config = dict(
    encoder_norm_position='pre',
    encoder_qk_norm=False,
    encoder_parallel_block=False,
    encoder_positions='sincos',
    encoder_pooling='mean',
    text_encoder_causal=False,
    text_encoder_activation='relu',
    text_encoder_mlp_ratio=6,
    text_encoder_inner_norm=False,
    eps=1e-10,
    batch_size=256,
    weight_decay=0.3,
)
Rows from block 2 of the audio encoder, named by matrix and row number. Rows with one number belong to one neuron. Each number is 500 + 40 x the weight over its row's rms, rounded and kept within 0 to 999. All counts start at 0. Numbers have three digits each. After the name is the row's rms in percent of the matrix's.
# fc1: MLP up (encoder.blocks.2.mlp.fc1.weight, 1152x192), inputs 0-95
# fc2: MLP down (encoder.blocks.2.mlp.fc2.weight, 192x1152, transposed), outputs 0-95
fc1.780 114:572513508525551519527564577498595543509487489499508502509524569485510460438567455510489511557522511572487548492438457467444480441477463496541460506442543509552516524510543550525505574404585489507562477577541474592528542514468500481533503529431488534474439541500542505513527583529512495548
fc1.781 099:462525511470462519499511610431521531477493528481527518505495515511574595553530554510529565541554528505473516413537544488456538485488519497456401389449459514522528450481475465485539478498489548501488547522511467553493467487474501471505509488491475478419479477583468494489515507494487507531
fc1.782 098:495504479505500538480471559437482567493512529461512572449392562508470538518488445433442561518500465562458521488503567511484477487445557553433478432441504556487541440510446515473556522521492483434519530476477516524512447433627458539439485459516511530497464507494427438504482500488503521510
fc1.783 101:508497473527482492540600553528583472499481491456526547439525484471535488548514437524513491485563576477465470539532502416478528510529584463500455447482500493508522525479481474455511459506573561493441528482484483550506499487498528501497486492539457539449522478526491425405513483550473508493
fc1.784 094:495559481489492535507497532444550542485519521614532541507553540540578552490536480458508486493565509455461449423435526430469480452479450526468450480445534439518515467497447536461466515483463495467466523483514537522561515468504545517555472494491475471487499526507437531483539499440458509468
fc1.785 104:472529478474501552472561442517537540552475572539536513552540559530561534523510547528498505536420469538477557472471512478453572436423521470502457544450544510475540522491585559449550567441539574512502550462502521469522517473511421520499534489492527516484465528476457459514494480497473543564
fc1.786 107:469527543512466544494555465435569508627486475548509498521543553515569530532494602469570492469483578489473508505443488502464523477515536517514462504423476498462479509482461503490545597473511530510577467470544476472509555471505487474513479470467495557452520518479459549525538557441486519498
fc1.787 107:531541501458491557507513488500568529569487504512538556506476516503528489498488448431489548464513522519455477540471486464455449500464522551473475448464480528439528554445427546473525524464573498401537474503497529536522483462584474525443502496517498597453470529515448497501512549471510516543
fc1.788 095:531516485474473519553524473464548529529518547547545549504539576522561531527510502484551542525503517534445440460456482449490485494413469473462489442467506449471549512451498517466460516493542533469532465512438533481540438463532533520427515504566485521500536564472497435462519525509445530511
fc1.789 103:469550457423471542491532516454537527521471548525496534552531544534561576533537537484502559492506519489456568486514512445473534454455454463452432440440492475544509449455454556447481532465516550500517581490512489452532499391521495498488508533495499479441443519530445486454522510464477508545
fc1.790 107:548501469535440500490539552456514527530396528455514555489503572488525558525522539543518511556515464502479461491412501509513541451522538516484436513456510464431540466471398479531459540560463553428503477443438484455479498447526375488423489479487464530586564439489482527454551519492509572558
fc1.791 106:482565505432469573468534522500512503543434552462480494509496474468529545542487535480551541549529551489482585496530477502518540526459518486502447487519522494519503532397539514464552496468553523509519545504509464483518540515519488557500549370500524443481494524529449470496533518510425551544
fc1.792 100:521546412439499526479507460514480564449522478557510475437481531493491491530607520493511552559561492539507445480468549493445487498480446554511499428509521492533559468506522462435540476452486440502480480499468522459511531483497516495562513506490555479551605565606499421468500511568463504526
fc1.793 105:494501483530463502508527579431561558508533489519529548492482519505584535513588496523584486521528514552452540512508573465458531536462474432435423479426439540490533465521482527509521534501489508501492562499411463488527413480532481534434524518542468506477509501523445482450479522443509544582
fc1.794 093:528573484421486508508542449515531519526504517525591569495516556515592537556546546521508547475506429523448506482435496496422501484389481491518498449463530487523501559444521495447553522441560455427531517509516533474477504489573544487551541436505513486504554488533479496527533550557480514568
fc1.795 110:495530438486470507457528539445556556524500506486523533478489525465520521559505455407523581496559492435443494513483493506540461530490511524460454459449506482560532513507454466506528507464507485511503522547510505534498544473560508473507506513557489514439512546602425461511568602476529557534
fc1.796 102:506541490467444569497491452469485540549486542518523507473511495533477479501453449429511559471538510451475429484506517508523492513441517578438509452519467492522528530422491495519509509511534489442508498460470548468515480464595485527522518512547529567551573552512461452463541568521436523474
fc1.797 109:473556485466479499485561603462532495480498586486520530529507492478497522536488482481513575541598501489450521429533531504486587461471440496493460413508544414553501466473527567448509474461530562511532547510513534537506493518489499502529524437446428470446478499531460461502557514503446489538
fc1.798 109:523550497513505559478562555463557496514405526503513526534527537467543526482485506471460520506474465508447502478512542481457584414469487496492460452453537465467474506467486512488570558412560461470538516466505441503459480530493446527508501497465522556464549599506476536510560505511469501515
fc1.799 098:517532494516480553480558586465555500498420534498542518515503553493578552510536533519470536499441456509460486475524549460461584425426508473484441442449517440440467513495464501474557558433518485483547513460499442566462469558531427528467518508478474542524521566507503565505522494533477490541
fc1.800 125:452510478499432524533562493490603487496523526565471485540539490442525490496482546367515510506523542441470471445522415495505537540475458500466440539508530435459533495425512557512560480466553560541546453508509477464463561541487475500538570466531533483458504523579505520534576580527482549471
fc1.801 102:512516487462472563508587551455542557555482538541525534497532550503526550525496541462444521492481422503450505483493503465442528490418497480499454445437515479453521501445404556455569543486519462433508492447491440532447520519561435503480532459456529537481482544499463551499528526497469526463
fc1.802 019:504486531496506493514471505507460458535541451515544534533478496449476577474499542579564563494568426467514473511480414501540528556492466488460463513541510474480480514473500534545556524459507494494541458588617524494437461541504502528415492555470473497603439460487559494510534501516554511447
fc1.803 106:501536466464463540563535501471547507517461497476528480575508579515540573504524573463462537542434440551457519467495486449446528445461498470494439459521503467466495517469500554504513517462514453486514555537460454426465512390530486519496540507488477477494501467554526504536510524587508540502
fc1.804 020:419490540475538500566505544535492544508537506487513509557546497528489444469526468494574456505594497560479562520484494509443496492522563446515534466513525455444509509569444493478618492493546545493515479502539514515444437580554506571451445435515510508482520478481524542565515468511511545489
fc1.805 108:547540416457510537484506461512468580456505521561491479436468510500497481525577550483498531551564493578525494493501565514441514523444447532548476412532548556520572461507520513503538520487501452492475511485453534443517527428533463510545539458477511515556554500568495432503512541567469533534
fc1.806 112:477513521473457556507483469438476484535508566486525556466512481562489503520479469445520534467502469424483457492510502507495488477445507577438549426521426546504475531386481482471449537536487484469491540483466556446510441425512510512457462546545587521569560562487423427491524514480463503457
fc1.807 097:556540482513463541501465471495574570515542550520536563505515531473551463460532471438490490521528503493450494469429442451444447446470443539453452467486458496479542474445469485533471549465535501425491471476447526453509495448482478502523505524536534538496531511534492463486532564454473558570
fc1.808 113:500531492488467549538590572482549486526427542500511561531505515486535560513493512435485489503475490490465532493491460514474582479476462464435424464486514479517499514413451500539573514455539497486487501495460426419474471405499486512444539473522473478466484483506473472488574555522472580491
fc1.809 116:506542440458449534498534516435525534518521554553504506490551506491502531540523514488524558526575489532419487465517489534467524515435434498518434448490498464550540513429490562480543477442525494508532577498500515493529535462585531485536536473457480486520515539530442492478550552571429495517
fc1.810 093:517553463472496561478576560552582540548510541522540578482481547503538510526518457433464507450487469538448455486454467434476448478418481470452494476431496469486546514458442498501454528520551535416551482494468518530537473446572457572434526501502502480525516499483462430476552552488471560526
fc1.811 103:465538451440515576491520513553494534505395489506554499509467488449522538506521530523535550512444537489498562527529486462503489497477510504503444516492482475551506568493447462438545520457529471466492482573517564531539553498534534575500530523542514440474461483526473532515543523512474483563
fc2.780 126:490452521549431575500496478496437442504495469489520543458484475576431524542534474397489509434499440430503501496517497533499490483448478532452550478513438540466527521447457472540481480541479440549456513454447503419483494495502542454458502523579546537494511475486454447502505539481493503453
fc2.781 095:450476494475449543457520467502554439498469541470544540547526442544503487482435441532510501493545496426495575514481455558553547473491483506557556531500489529567480568471457523506536479455554543436505505438481558481488536487510507444547459514520458488470535462504437516462547459459490518460
fc2.782 091:450491454523523482508446573508434514461565519532446478525504518473408471461487482507411514449432433501501463470565539490469442539514500480443541535515491457483496437586544487466533451490417450534475545576531454548531495523441484556465523515532566455517432548488482478497392438500551446487
fc2.783 104:408448510500499472452389529572476477435549506536496491540496460513458479489518485553487499494469540461539479484600474523518460567551468454558535548531451453461467509536545442467488452500483547519476478559542501510487581582414462453566479472489516452527491502525464464476437495450531482491
fc2.784 111:440530520487510500454511489478577477517500545450511600525450544530474502459503480450517508500570498537449508529478462488530508472459528575476520488526500495430493438450469538519498479491532575485615493415488522488463474499511479464481434514493436512522506440533474430501427509527562477532
fc2.785 115:520518509521490516441589483531520504519461544537491481453533452521487425535458511484446528438488477497498469535470563508420575488462580484474465438477576509485529517467584502467539487473623497505514478465508541532501520489509524524457523427443513531455518513487465443498505447538467527478
fc2.786 104:481457549503473524472419514484528508510516445495452448558568510472423413438453555471465527494507515420511495508477456564534466481622520532517460576541506410474496423549508550467481511455470523545533470551586516493552578497442506458507466452492465489502468475447480514583487509466573467497
fc2.787 082:536552512472483504476566457468541484528447492529500498492529474484564410503546498461535484504554552545501537476412519518511625468469472508561451477473584550523521510449527538504514547465536498456553459470511507533476467510513542500496522425454498491500563521532487498474613553504410541506
fc2.788 075:531569502529475526443498430456497440525483506522541568474515502466527441536531494435479500443496511454422532540435531530502538448515518533494494524423541491523497516509534547483494570497554449489550478546580522569547466513547555487469511473505563514484580520493442460526575560456461480484
fc2.789 114:483568516471466501462522443537499436541457520498544568509462462617460452522502473489525549498550480488488465515454463543523540478454506505489581475507495484482493491481512518427516524467603517483559476446420541475493499493454511465488406484503472512491573486499480418481521422519481511464
fc2.790 107:555478466453436499520452449460455563494472573456483467402475473478473505531515484529503513543482558440461558508451514536450441460492485473469433467475472525503589538466474481533454537551524476505442467519521523482514505497496436439515481527544602586484467595480508524484501612480442492496
fc2.791 086:470500505516521482497484443473468511450533568468551535487400531501472536502479513542525497558578550576425521516529526484477502441541551487466462447543525495458472536488475445469493470515531557501548463430485514458505554487526415478541565467498478481519519485542483463455400480531477474536
fc2.792 102:567494476429500553463475441454436585511440538482506445448487529519517471519505530488464546535494510488539528449446490487495521485519534596519491510486534524497553523445468464462530563489472464436532457495507561477498497503513446475551493479517557495493566516544561497527481503491482520470
fc2.793 114:443462540521461540503516484528517461481475543495483478458505467519469460443428470507529511470501512394516525532451416541626514410527517512480565583533528430513485526481479509487473518500528577480495452471543545477550532512508450438518429543511496491517532505467489511503568484453509494450
fc2.794 091:547482472458437532522460409478478588521496495573514467485487548497518451477512566487520568524493504549394487480443571470436542517456529517476378517501550448444606535488517551454560485516520431481528471466525516474523559481494489486538547480552544503496520545501542556520431496544484483466
fc2.795 094:552547448458429480535468473452527512535486604459520542543505558463508548530499461528521530553556561523413494462419498455561553511500479584519431514471509470508574426497477533519528531504496492444524487471453535499529522454509491500529504462593542519513509608515491481458475474505446550490
fc2.796 088:509489488569546445473508430459436442462521437556505471528525498579412431484505425418469512407531486486536511506478569596493556475467459497514573457466518538529506520506503503528507522488543473511549527489514501452463483476556573451505492515489439568447486452501505471516526590477534463482
fc2.797 089:435488427460488476465542446552553478473581496548455548511486453475529528538464436541537507519530535515518536538601539512497518532570517447537509466483493540531470482503459504484535454464515540523545513435463528424522538471521475489567496463525483448511553458537419476461459425486531513544
fc2.798 106:489502459418491541465604550497502534558472516487490469458574549461505504453563534579517527539479505589536553462501556448449569512457487541595468451480551514514508519460469501457555501477486546507545469478547539527469521482504528558494544525453467478558476540514467508458516483549459546485
fc2.799 102:496481449433490558465575526525521502521509550463507492464578530437510521467486489609493521514474496540529549508501559448437508492477507533577502457503563518544467541460479513448513465501493566453540491468559516528525515473566494534500542524462464460577428530464427536464500484540482559490
fc2.800 151:525460448475443496487456447495497493511547534475473497464572482489461467492483474532476504512439486411474513510468456559528458453570536505564463553520509430523543504529441534437484498489480554463462461567602582529588536473503500423489479503483500531519547516417436514479547516468466456463
fc2.801 107:472496519482482535539512493416501553557459545509488440502534520510527468405516525517496475547456483490455523452422460525495565410490504496511434493464539492493560521512520540419531538444515529434520508529521535534533490439500509469473430504480521520486529583413518502480498477511443482431
fc2.802 021:494482522443547490505461429445416503532467543385461504509584465514513508549504514499446481490487511524442484474550534532482448532492524467545500447522496534512502477481567516513507447508542523504450465484420548527519552531515471476512520514529629471498481523506524513523475518422448545529
fc2.803 090:541523480470535484568580496499449473514475506516484541470531484530547487554559492515464477493455440499534478454492487456520526505416477433506547444535553522500466545506486479432480502460513459449448530507446516498503441528571535575411559500542502454492518545494579468470541389572430485497
fc2.804 025:511478467478531546447483531510540475528478484479537502457520512509524553523582487497415430491445455456431472459548470513499499522503477524489467513518503496523516522416566570550456494479520436520490450488488465459554610418501486517525536488541520507480525422521482426452437520414502482564
fc2.805 093:577513457455494526522522474430463550526429537483473450452541545513550447522499502469455530518468493473562546415437487480534571427528532565507489543505575515506552525444479462460523565450456470431501505502470557464540429505531459513507514499545539485481538539568566471545504483493479544488
fc2.806 125:538463526546534459470499493472509515494522441514509486554535529547457398445526435476453503447494477527529537523425542555467511464484471530553517508437539508523516458535493542496484571439525480489555501507566506529522537487531577455514463486448446554459414503447489525535488553488556449523
fc2.807 090:463491467486496454496537467523536498475490536541548579539493513493528489471533539500529380504497526496445510539422515461446494464541490430461399561484500441430503521464475474514465495503510481499428497456491467475470533535463446476547557470517516468508492421529469573473474551465474499581
fc2.808 094:559532495462474506446485498507458482535433530501545513435477546513534569546491518571524492502421558483504482464493485530489430436513468497540506476511468502501474565501505406467466510450541526464502375556476534532508482598507437473500463531503516535489471562492505522425526481476449511444
fc2.809 084:536553456472492471471435407420440511509520491532567541483416500508518440565520451532509584505561552558462505462456583609440503501520459512497475489476516519460515506527439434443498506485526467490563485447472559471532538507530500448546524489521455528457537458517488458491483531511519474561
fc2.810 085:525533541532507489512538481483513461527431528557565519504525479501590446492498528438532456497489531478492515509410515516432584414482462487536431517423554521500501544494516523499491541485532476493514501487502477530483471536462495433519509427455532518474568513477547560509604567497396540508
fc2.811 094:493563528493507418518507497475459455508473460498553500550464427467604486543461520536613461443456563467510464520535538508512585508535486447453482492477536484524450603504565540511520546519520497518541526519476488505484514481465514530544557462490487516500559503511530571511520494553457510477