config.toml
hop_length = 160
embed_dim = 128
encoder_bias = "none"
encoder_moe = "soft"
encoder_num_experts = 32
encoder_shared_expert = true
encoder_width = 192
text_encoder_moe_every = 2
lr = 0.0015
grad_clip = 1.0
steps = 10000
weight_decay = 0.3
Rows from expert 11 of block 3 of the audio encoder, named by matrix and row number. Rows with one number belong to one neuron. Each number is 500 + 25 x the weight over its row's rms, rounded and kept within 0 to 999. All counts start at 0. Numbers have three digits each. After the name is the row's rms in percent of the matrix's.
# up: expert up (encoder.blocks.3.mlp.up, 32x48x192), inputs 0-191
# down: expert down (encoder.blocks.3.mlp.down, 32x192x48, transposed), outputs 0-191
up.29 100:538562469452490538466521481484526536517488540515527536478486523502527517546526506510510539538543534526481516480476504480483501485462483515501474464474524499508521493479489511474532528494530506450533479491499524501535525496538483501526537468509500499508516543531472476471522516498446539511476530529521491470521499511514486477529539522531505553484485504469504514514526515506499511526516495489514511481535509510477486528523490455487511508474514529472491490457516476526473490497512504518471449481462456482500482465477464471478484470499486477509482496499483470491546473469462458454
down.29 091:514518472488465536504566478496521506523454514502508515461498503508499479520539481458517538509552512499462551497462514486496555476438474527488484470468522523515558507457481528507522503476557468478513495460476524474506526517538513504508527482541516521485533496526480471465532515493471538521496533519519481516518468543532484470520513482511488532457480490466479525489512506487498508540488521501501496447507499479519497550492507469481495519473497523515462490470550519523489474478503481489465478488495455502493460492466471469513489473509506468487484487515525497487514482493481482506
up.30 081:498538470438422520518501490447495501524476556468516497501486505486477529496478498472523526499516481513453501470514507510493531497498505528467487468519456504481517521437499512481498507497491506493505513495472522473491456455535477495460496505550517520543509527522487464488503507521495518484460484512510469479572494480514500492528497519498484503468461512497464516480478511473479543519476543516536515537506519506487532503552519516502529473486504504505485510500509479517472487519523531543483508522493519426516488462504491517514521508508482537508482472511548504438538492516516477501
down.30 076:490490500492466548497512510471519464505541497441487503544493548512471499504517531456471527505508434518481525501529488516511504489511485517502503505544453538498488496480493527512515503503468463525491558513489454473492501450519500532481506521504494478521498484512475495529513504491554525508493471528515504480465499515540487484519481485441521489522501463499514502497465491507507540485523516508541491521488471486548514490524482553483486480511500513502469490476477502499515466496527506471520510549492560444491483477477530515546494514523490543488552450472476511537493497503523448512
up.31 102:533478447443461534513502502475494531516519541543475460530536489478499503469500527489494529502496497516495541476506536517500530519511450502514452523497492508500534476465500559496501496456483484503498528487497504443530525485525490519526554520562518481485480510552494522489480510487493502504479512511473453507509488519554503465554520494487511544512507513458477493521484503492530568501473524485543525504485498525465470508500485500508483512498498498509484434487530462505507501525508500512536491537517490459510468518495448501489468502520464485497512463479514501519487494504529481522
down.31 113:479467510508501517507478501467523482518563486486438459533532487490502515519475549488501517507475472494510515482528481509475477483540505487527526518514466511514475481518489531476516502448473516540534519522522492501532472494487513503489456527485513505480462521484513510557490496479541493496483514485467481465481506509513525454477523504438482530509521469471529475536483487524520539460547513485514490495470528497517499466497511579455505512503508472510534460518472462506529472498495473498534514497499518483505512495484504535517489497519497534497575466472457492538473508489516485485
up.32 099:547480496500498511509517400502551503506488505464493504534520513530543521502489489510499499556517485520508497507468475495479493525463490503505491522479491487474518487477513546506528531490503508500503505432446495435477514491534482506540489512521505516503489457498490532517495506493523511545522474519494501520501482489543492497492463462473495506524493502504527514482494552487499563498502481521510460493446490489505500544481493495523455491500473525487510476444544501499505500508481500440496450527538477538492503488500554505527490440490507534535505511516465491513499504470501499478
down.32 091:538507483503567444521485511499502494461504491483491521491509468542506497548528464521475488489478483487550471476499471514469486503471481495504503488504492504523494524512517503486505518464527497506477501561467482543479462566481513511494509486509511507466467509506548480516527506516469480495563501537553512519479523495457462507445492509518506469530515497492483471503508500504473492468496507478499505475523500514497476506485491502475515454471518502485542551491476490481477512478481506499456483513494488543481528501516540529482454476488521491494522450525499530499495557511478575463
up.33 107:534479437495516520489511512494504511491506521552528492501530522523486515503553511485464519469488490505511525459524495500463506482445472486533475478515510495510510485485499506447508486433527488477493497551494491517508521518531492507487558472519509479475485506565509461496510497513453506477521510530496469531473519545511444474538542501511543500509558481452492498534507494528499523476504500462520541491530485490479476520507493492480530522480550500507511503485477488515491518479510512524488473504474505463484488508506487462533448490495449464460527430500500498519507512499510489498
down.33 110:536462489512504474494472499494529509490524478489472495504546491517476512464508482519476469486484474499525497494532480541487478520512516484546486525517484490505524501513462520474495514470496514538487488576533475551529465514469531500457483512492509529515443499477475499502524505495514473486518490476524503509485528520445487491490505543482502468517520478481544481493506497529480550438508452465499494530508509501456502505473499505483505473528521510525531530515444476468475542475505520470479519480524515489541517462507531536533491494450498528525511515499495519527476574516518532481
up.34 097:566508530507513524527534507497486526507520518490534512441485536520502541529508521528478511498497491523498528461460520484463476442469484500495496447474533474515477513516493499476506526514512480485522492497531470520533506503536504447524523481465490511507486553461516531541503502523461492479476538533486450535485465515501500503505461560504512536519488495448513495560562493486475492493534507497497501496541496486506476498544448511491497503495521499516509503486469517529499470508489503515502496464442446492485481510470482493473495523465516477476475471493500502516504486471474476501
down.34 098:528492502479508504495471502490477494478528496493478509460517501490481536528512468539497485491474493481524533488495523536491464501506482516512498496519477522534465497505464475532506511566463486531476511519550486489520456497521535500504522529470485486516474511463446492489493541474486483487481518506503492515476525487470508490499477566496517487515463554498504462512529465481486494528504502479519536541539530539462520465536497517515532457543488499464453511524469499461466514541521498486507539490515490481515494465461451509496500572472479535512458508532500518536510479495467498504
up.35 102:509484486549523511509521530512545536503501490503486520493512568493502467463592481504484493506493472526500527498451473467477479460491502505519494504453523514506502479529505514497471522479533500504514498534550493539513509514505511499494496551472505523497479500487511482526510525494533493535504491506478511537440502510483426471480493506508507501480542478485534458515538477528494473493520489489489518507523465472522491502494483500455481486538527508507524516503515473489435507445479501457483460445506494508531483485505500507502458501436523451475493478485498506523489523488481519505
down.35 108:529468534524489467537487505501505499470492504477514521467470481525487485508519466458530515487544452467490528511474503516508499482459475497504526497529508498527512498480482507536517499509494471533471514487507506477521512534468537466503501521530511529516496526460498481550520543497493516547509519543506487556466498516503511492523419534501511481490463499449505515506544484507481464538522488533505505512538501481494491514501464505470474486503463472511458537510477532464484484508469517450471516509428492517519501497461454506477511537461522510469477499532535544516511494515490493514
up.36 096:500550485470454505480523483455488491516491564486514512465460503504472524517501495464515544524578483520453490493511525523522541494499524556466521446499495518496494513459508502513494507521496493508532498468461525485470474483522472498489500503511500513550568519528470459480511513514500517490476492532516501454547490491506512480509507533505482506451469526504475525485486499479486486514487517511503504497503541475495525497570530488503513484480487507465462516498528492521495471516550513515484515525497525440503483454479494492489521500520518543490484485486531505454537478494489461485
down.36 099:483468515539501539512488504460486480508513479471500496532496546550456486506526512438468523512492429520503518501491508537538517468515513526498500511522485481476489512510480503515535533520454454515499546496500451484474513474512508509494506527488459494504536451482486496556491502467546506537500470520486529506449486536516497514505466500472528467524501479514514507509480474507464496476532520493512523479517458489541536492480490540487505501546481499507462487519494535485532486486509519466509535523509541474528474488494509503547511494457498526475479486472474545541511497478517480542
up.37 095:464532468475517543481473458494520536522481511493515519531504538525487485476536503459491541527484493483505543484486424511493482479455497536530492504481477498494526504473483518464529556430519503434528491539516519508504517499507496511500480499490497496488508496534470478517526508488510518519513479480514526462495546556506443515498509466488530470464531492506503494508479493520477513491526508491513522485489491454495504520474487512486500489503537551508481500477488519522502540459520520484497439494521522497499511475486530475539495427499480509509521473494439499506493496487513487455
down.37 108:532448559548516463549507480534512481478475472463500514489492521537470479492507503475506486512480469497530529550475463482474510469493510512514505526540485490485496500505490486518530501538511496531472478469520477482510480524441506463522448527484521561495473472439526527551508501507499470528540482514505526571455518501502481481494458544515509460502503497463520518484524493540462487495531502507519477527528471478491501528479486504478511524500480496509499519513496543480509465486457496460481514480469488517506517521488502495524524500439510507495472499523490522510510514485489533505
up.38 072:518506470450500507496500470534525512494524550497513543525523498510547515502505494504491490524522486512505514536483507476471508520441474502543490523506491510518520453454487548480509497483504505471496517454459513442517493470505493493550503493552504484527494470528477496480487494486491515525516515528500461496500524496554486504552513486508518527502464473467530513537522573537476532487496498558510492502455499493477474530497524469516499538485504501448515491476500495504488508549485452500482436513500478496485529477498524462529495496526464515527515491520453500515524502495504483459
down.38 065:529508497505512482522497510467490500521499532469508497530529492526506525509479456516465485505476478473539503444567443514484488527497493463496502497502458494502515492511492512450468526458474506492476513570481532529512482552498498519451494459516556512505472540488474449486476481484503453502532503460525517494532550516442504512451502513483467493517509509493503495516495506509472526468473495454524520483514500485485526474506509536519469457509537509521542502510495467489495534488512528489487500500503498511511487480498537527490497469504496541523496456546476534509514523517479525461
up.39 102:476521511467515490499527503527514507467499532535487575498488493463568529497498474499522459488518531495503530489487486465515476499463476501464526544506522539530499469473493499547536499534469508506479504443480534479504511517493490528519521505525532460526495523513484501488505493463474528512479548523491509481478513476542506485504502486540536499502484519465488477524546492494542474501509481515515506497481526518451487499513535493512477503485469490437490518484505451496486477533507481521479468511459486487459492492507534430458500535556513472538503504532458483506497489504516501495
down.39 111:522486506533539455546491521480475521468493498497487509533499469508496517475460477511486457533464493484539523517498494475501477534505477485465487518491474513489521474531492535539494516530450465519441524485479475466483454508485496519504510500540542505474454493489527526516446475480513453515537460482468525521488522456496505532469486514495509483519493488505482480488493476503493514519465544500522510522473520527488486493491503524526486500487501502515523502518514492445530532488468509489521483550536485556485511531517498503502524484516519511522480468575480520483486530525496541564
up.40 105:485516524474507481472508524492508524482447523517504494477476502504525515492500472486509463489505554503505496464508466469512491512468518498446494483510483542485526508462507461525544518498529517492483459517507550531494497532451503514461477480518587508495509554541515480443492489511464488475523491488499496502531566491500503519487537507530523486481540459469485479458479513508549507502499512455487502523515529509483485492523539482516498489457516528523507524451516461517517505473489524530469477503494493496488482531510486463490531453505531496514498487534539487448483495522518503493
down.40 104:502476550515480488514486516501499488465505466497504492469448483491514512508484521487503482460494526505490477535528522511508446507536520481439510525525478479465485508489510462525487499507484470550484474489489472475505514524481460512502490529484512510500488484520507533517460507491544456495531483520514515515498465477506539519499495493478540507524550470524481524461489509481536502530523517466518479514485498487500474497542521512519519500473466469543496511474494497515570457490513497502527570512477522511483491559487497504430530478523533488503487497475559483474465463500531488544
up.41 095:532501482472506509489496499509525520495514482527491542492528481511559533500534462521498458503504518505516495502509514493450461536465480475500492505476456546516519459495492509470491506470500474489468495488470510476525499503528500524507506503532539492477475515516456500458507497461488512499505533495508483501525515479480499491491562501493498566515510517478524484522553586497531570510491486492490483474469540540489483535516513479501483501476508520484519497474479464499481506509499470483483440514539438514473517503475525504495483458523507516575512495540497473515487511496502486468
down.41 096:534483506498530468520474508533522526466492485484478506521529496522506525477493465566516472533468496507556519496482461499482444526506490464527508517488482509512507477532485493476479549465511508517472485534495502512538470523481487512513484499490507518487437528459505535507473482496516447533533479463506507528497529460441484523449520542500475481494505503514519470508522513493491521494484494485487494530482510516490469506509489519503471512478508511520544521518473491458485522493461506461492461503528464545509496515459522565494503483481515520533496496542484519540445533496484537479
up.42 089:501500454439465512509486522470493552523492566541508459506508511447511554468509523525500511502505540514479517468484532496503527495526466529522466506472511476490517483457492501500470502490493529468513493479524518472531520461519480491514557515536504488509488523532488514477482516497472506498471480502483468510534491505528491494571521520553513514473497532515473499529511513494533511522483524503520557526522480514449477491532496482517511499501496475486473476496526474517485504508508488533543481501492492451516475503498435493433495519509455455495491509486542482488506477484503476521
down.42 090:488483470516473537503481458519504469532551539472467481515511545463472519530458566510449548522457478494490502502518473492499471467550526518477519532517488470478463472535475525493490497492479497546514512505505485476518485483522458490516503518522511516500479489505498504571489493472533514516476481511490497484489478517501478470484509505484499491524493500492476512553483463491499513480507543526524506519476523517545507448507508543460510487515504485481507461523492507512508491512525483525562506517484538471502495497494561538500489536521466529506520449467454495530497488479486484518
up.43 099:537507491473519474486510510529514517472496533527533542483508486512562531479517480518519439508552523521516524494491507470485492507455481477525489511519513544523510478472497521504510500513494488489469493484476518494506503514487493496552520469483514471544505507531489523433497491500435496497515532523506514490488554477501487500507529505551510516520497513478511471519548546516520492496503463508474477485456499505454473509513515461518484510487488509421528523469492458492478521526514467517447463502500467496452511497514530436498479512507513485551513497521454479498486512490510507469
down.43 094:550472511506537487546490529472481554490495495479509449512526471539504526487476493552458486524478512497540517471495507513507482524517475470499444495484491483497524501525510530485489534490470503495465505505507464511506477496535481487516527479511512536471459521475538550513432485499492434485503452483460500517531518491454508544486479535495498502546497499509528509510509518472473523500467499474517516484465516510489485492508471528558500484494507505546523459504513499474518541472466525494517498516551460536507509504495478542475501465471498519536474499544502511512495511480514525484
up.44 088:569524509457525511460520486512495506494515502480521533502507513565505518541545489518473538514504486545509519467451527491473473508433472495517501444471518479515478492512492529487515520518531477448525506506496476504506491501550521488521548461479471487490487526481495509497494488531458482488507507504494463471501468488513540515499493540466520545529470494474539507542542532482479528477503470515483484488517515513507465516492430500511481484472536535498511515447473532493521517496500516475512467509481439516497488495478507501496500488501513491484504530487469517528505492496473490447
down.44 087:546486511506539462497468529490494509462510515474529503482503515511506512526508458541492479478478523484547522483496493486480462479525502501518483500498496502532465531519502468495502540527469512515490493543565493553520485526499507485523517525456498499504474517479495497517487542509498473503472494481487501545485531494477483525481475544513516499527492524514526465491530472510443443504506493482524571526534501526473492441519489516530551482525502459480505534520468508483476508508485513530485526476473479490481492505497462509463490544447485475489445510506486512526529501449478523464
up.45 106:522484446452450542516520497469489534525516544549460459489523507487481535484505534476490537508504491509478500461495525520515514515488470522495453505499513482470539491466497544482515485471489494498502515501503493448529515495537488505503564517563523485495497529539500505481489504510469496466464527529495445482527481524537514459555509500504531524506512502459488521532482514513553575500493516487535489519512507516457483513520513503497477472495513503512473467463513476504510506509499504525527491523513517453539481510489458492464482508521483499492512469463543498492485487517520475518
down.45 111:481471520492467537510492472497511465536548472479435464526520490482496531518461562491491511518454486482512485496522455529493459479550533481498528527532459484478466485514491509486495495468479516550516500503508498474531475483501494503482465526505504504471491506469502517543494487472525506482479504505481472480494480511506537474489517494442499500513514471487513517515468498502541555476526511496511459510472526508537504494508508565454498510485504500515516456528477500525533466500506470497544522495505524495509496517471523549526519500515504553512568478470464487542465496499521487491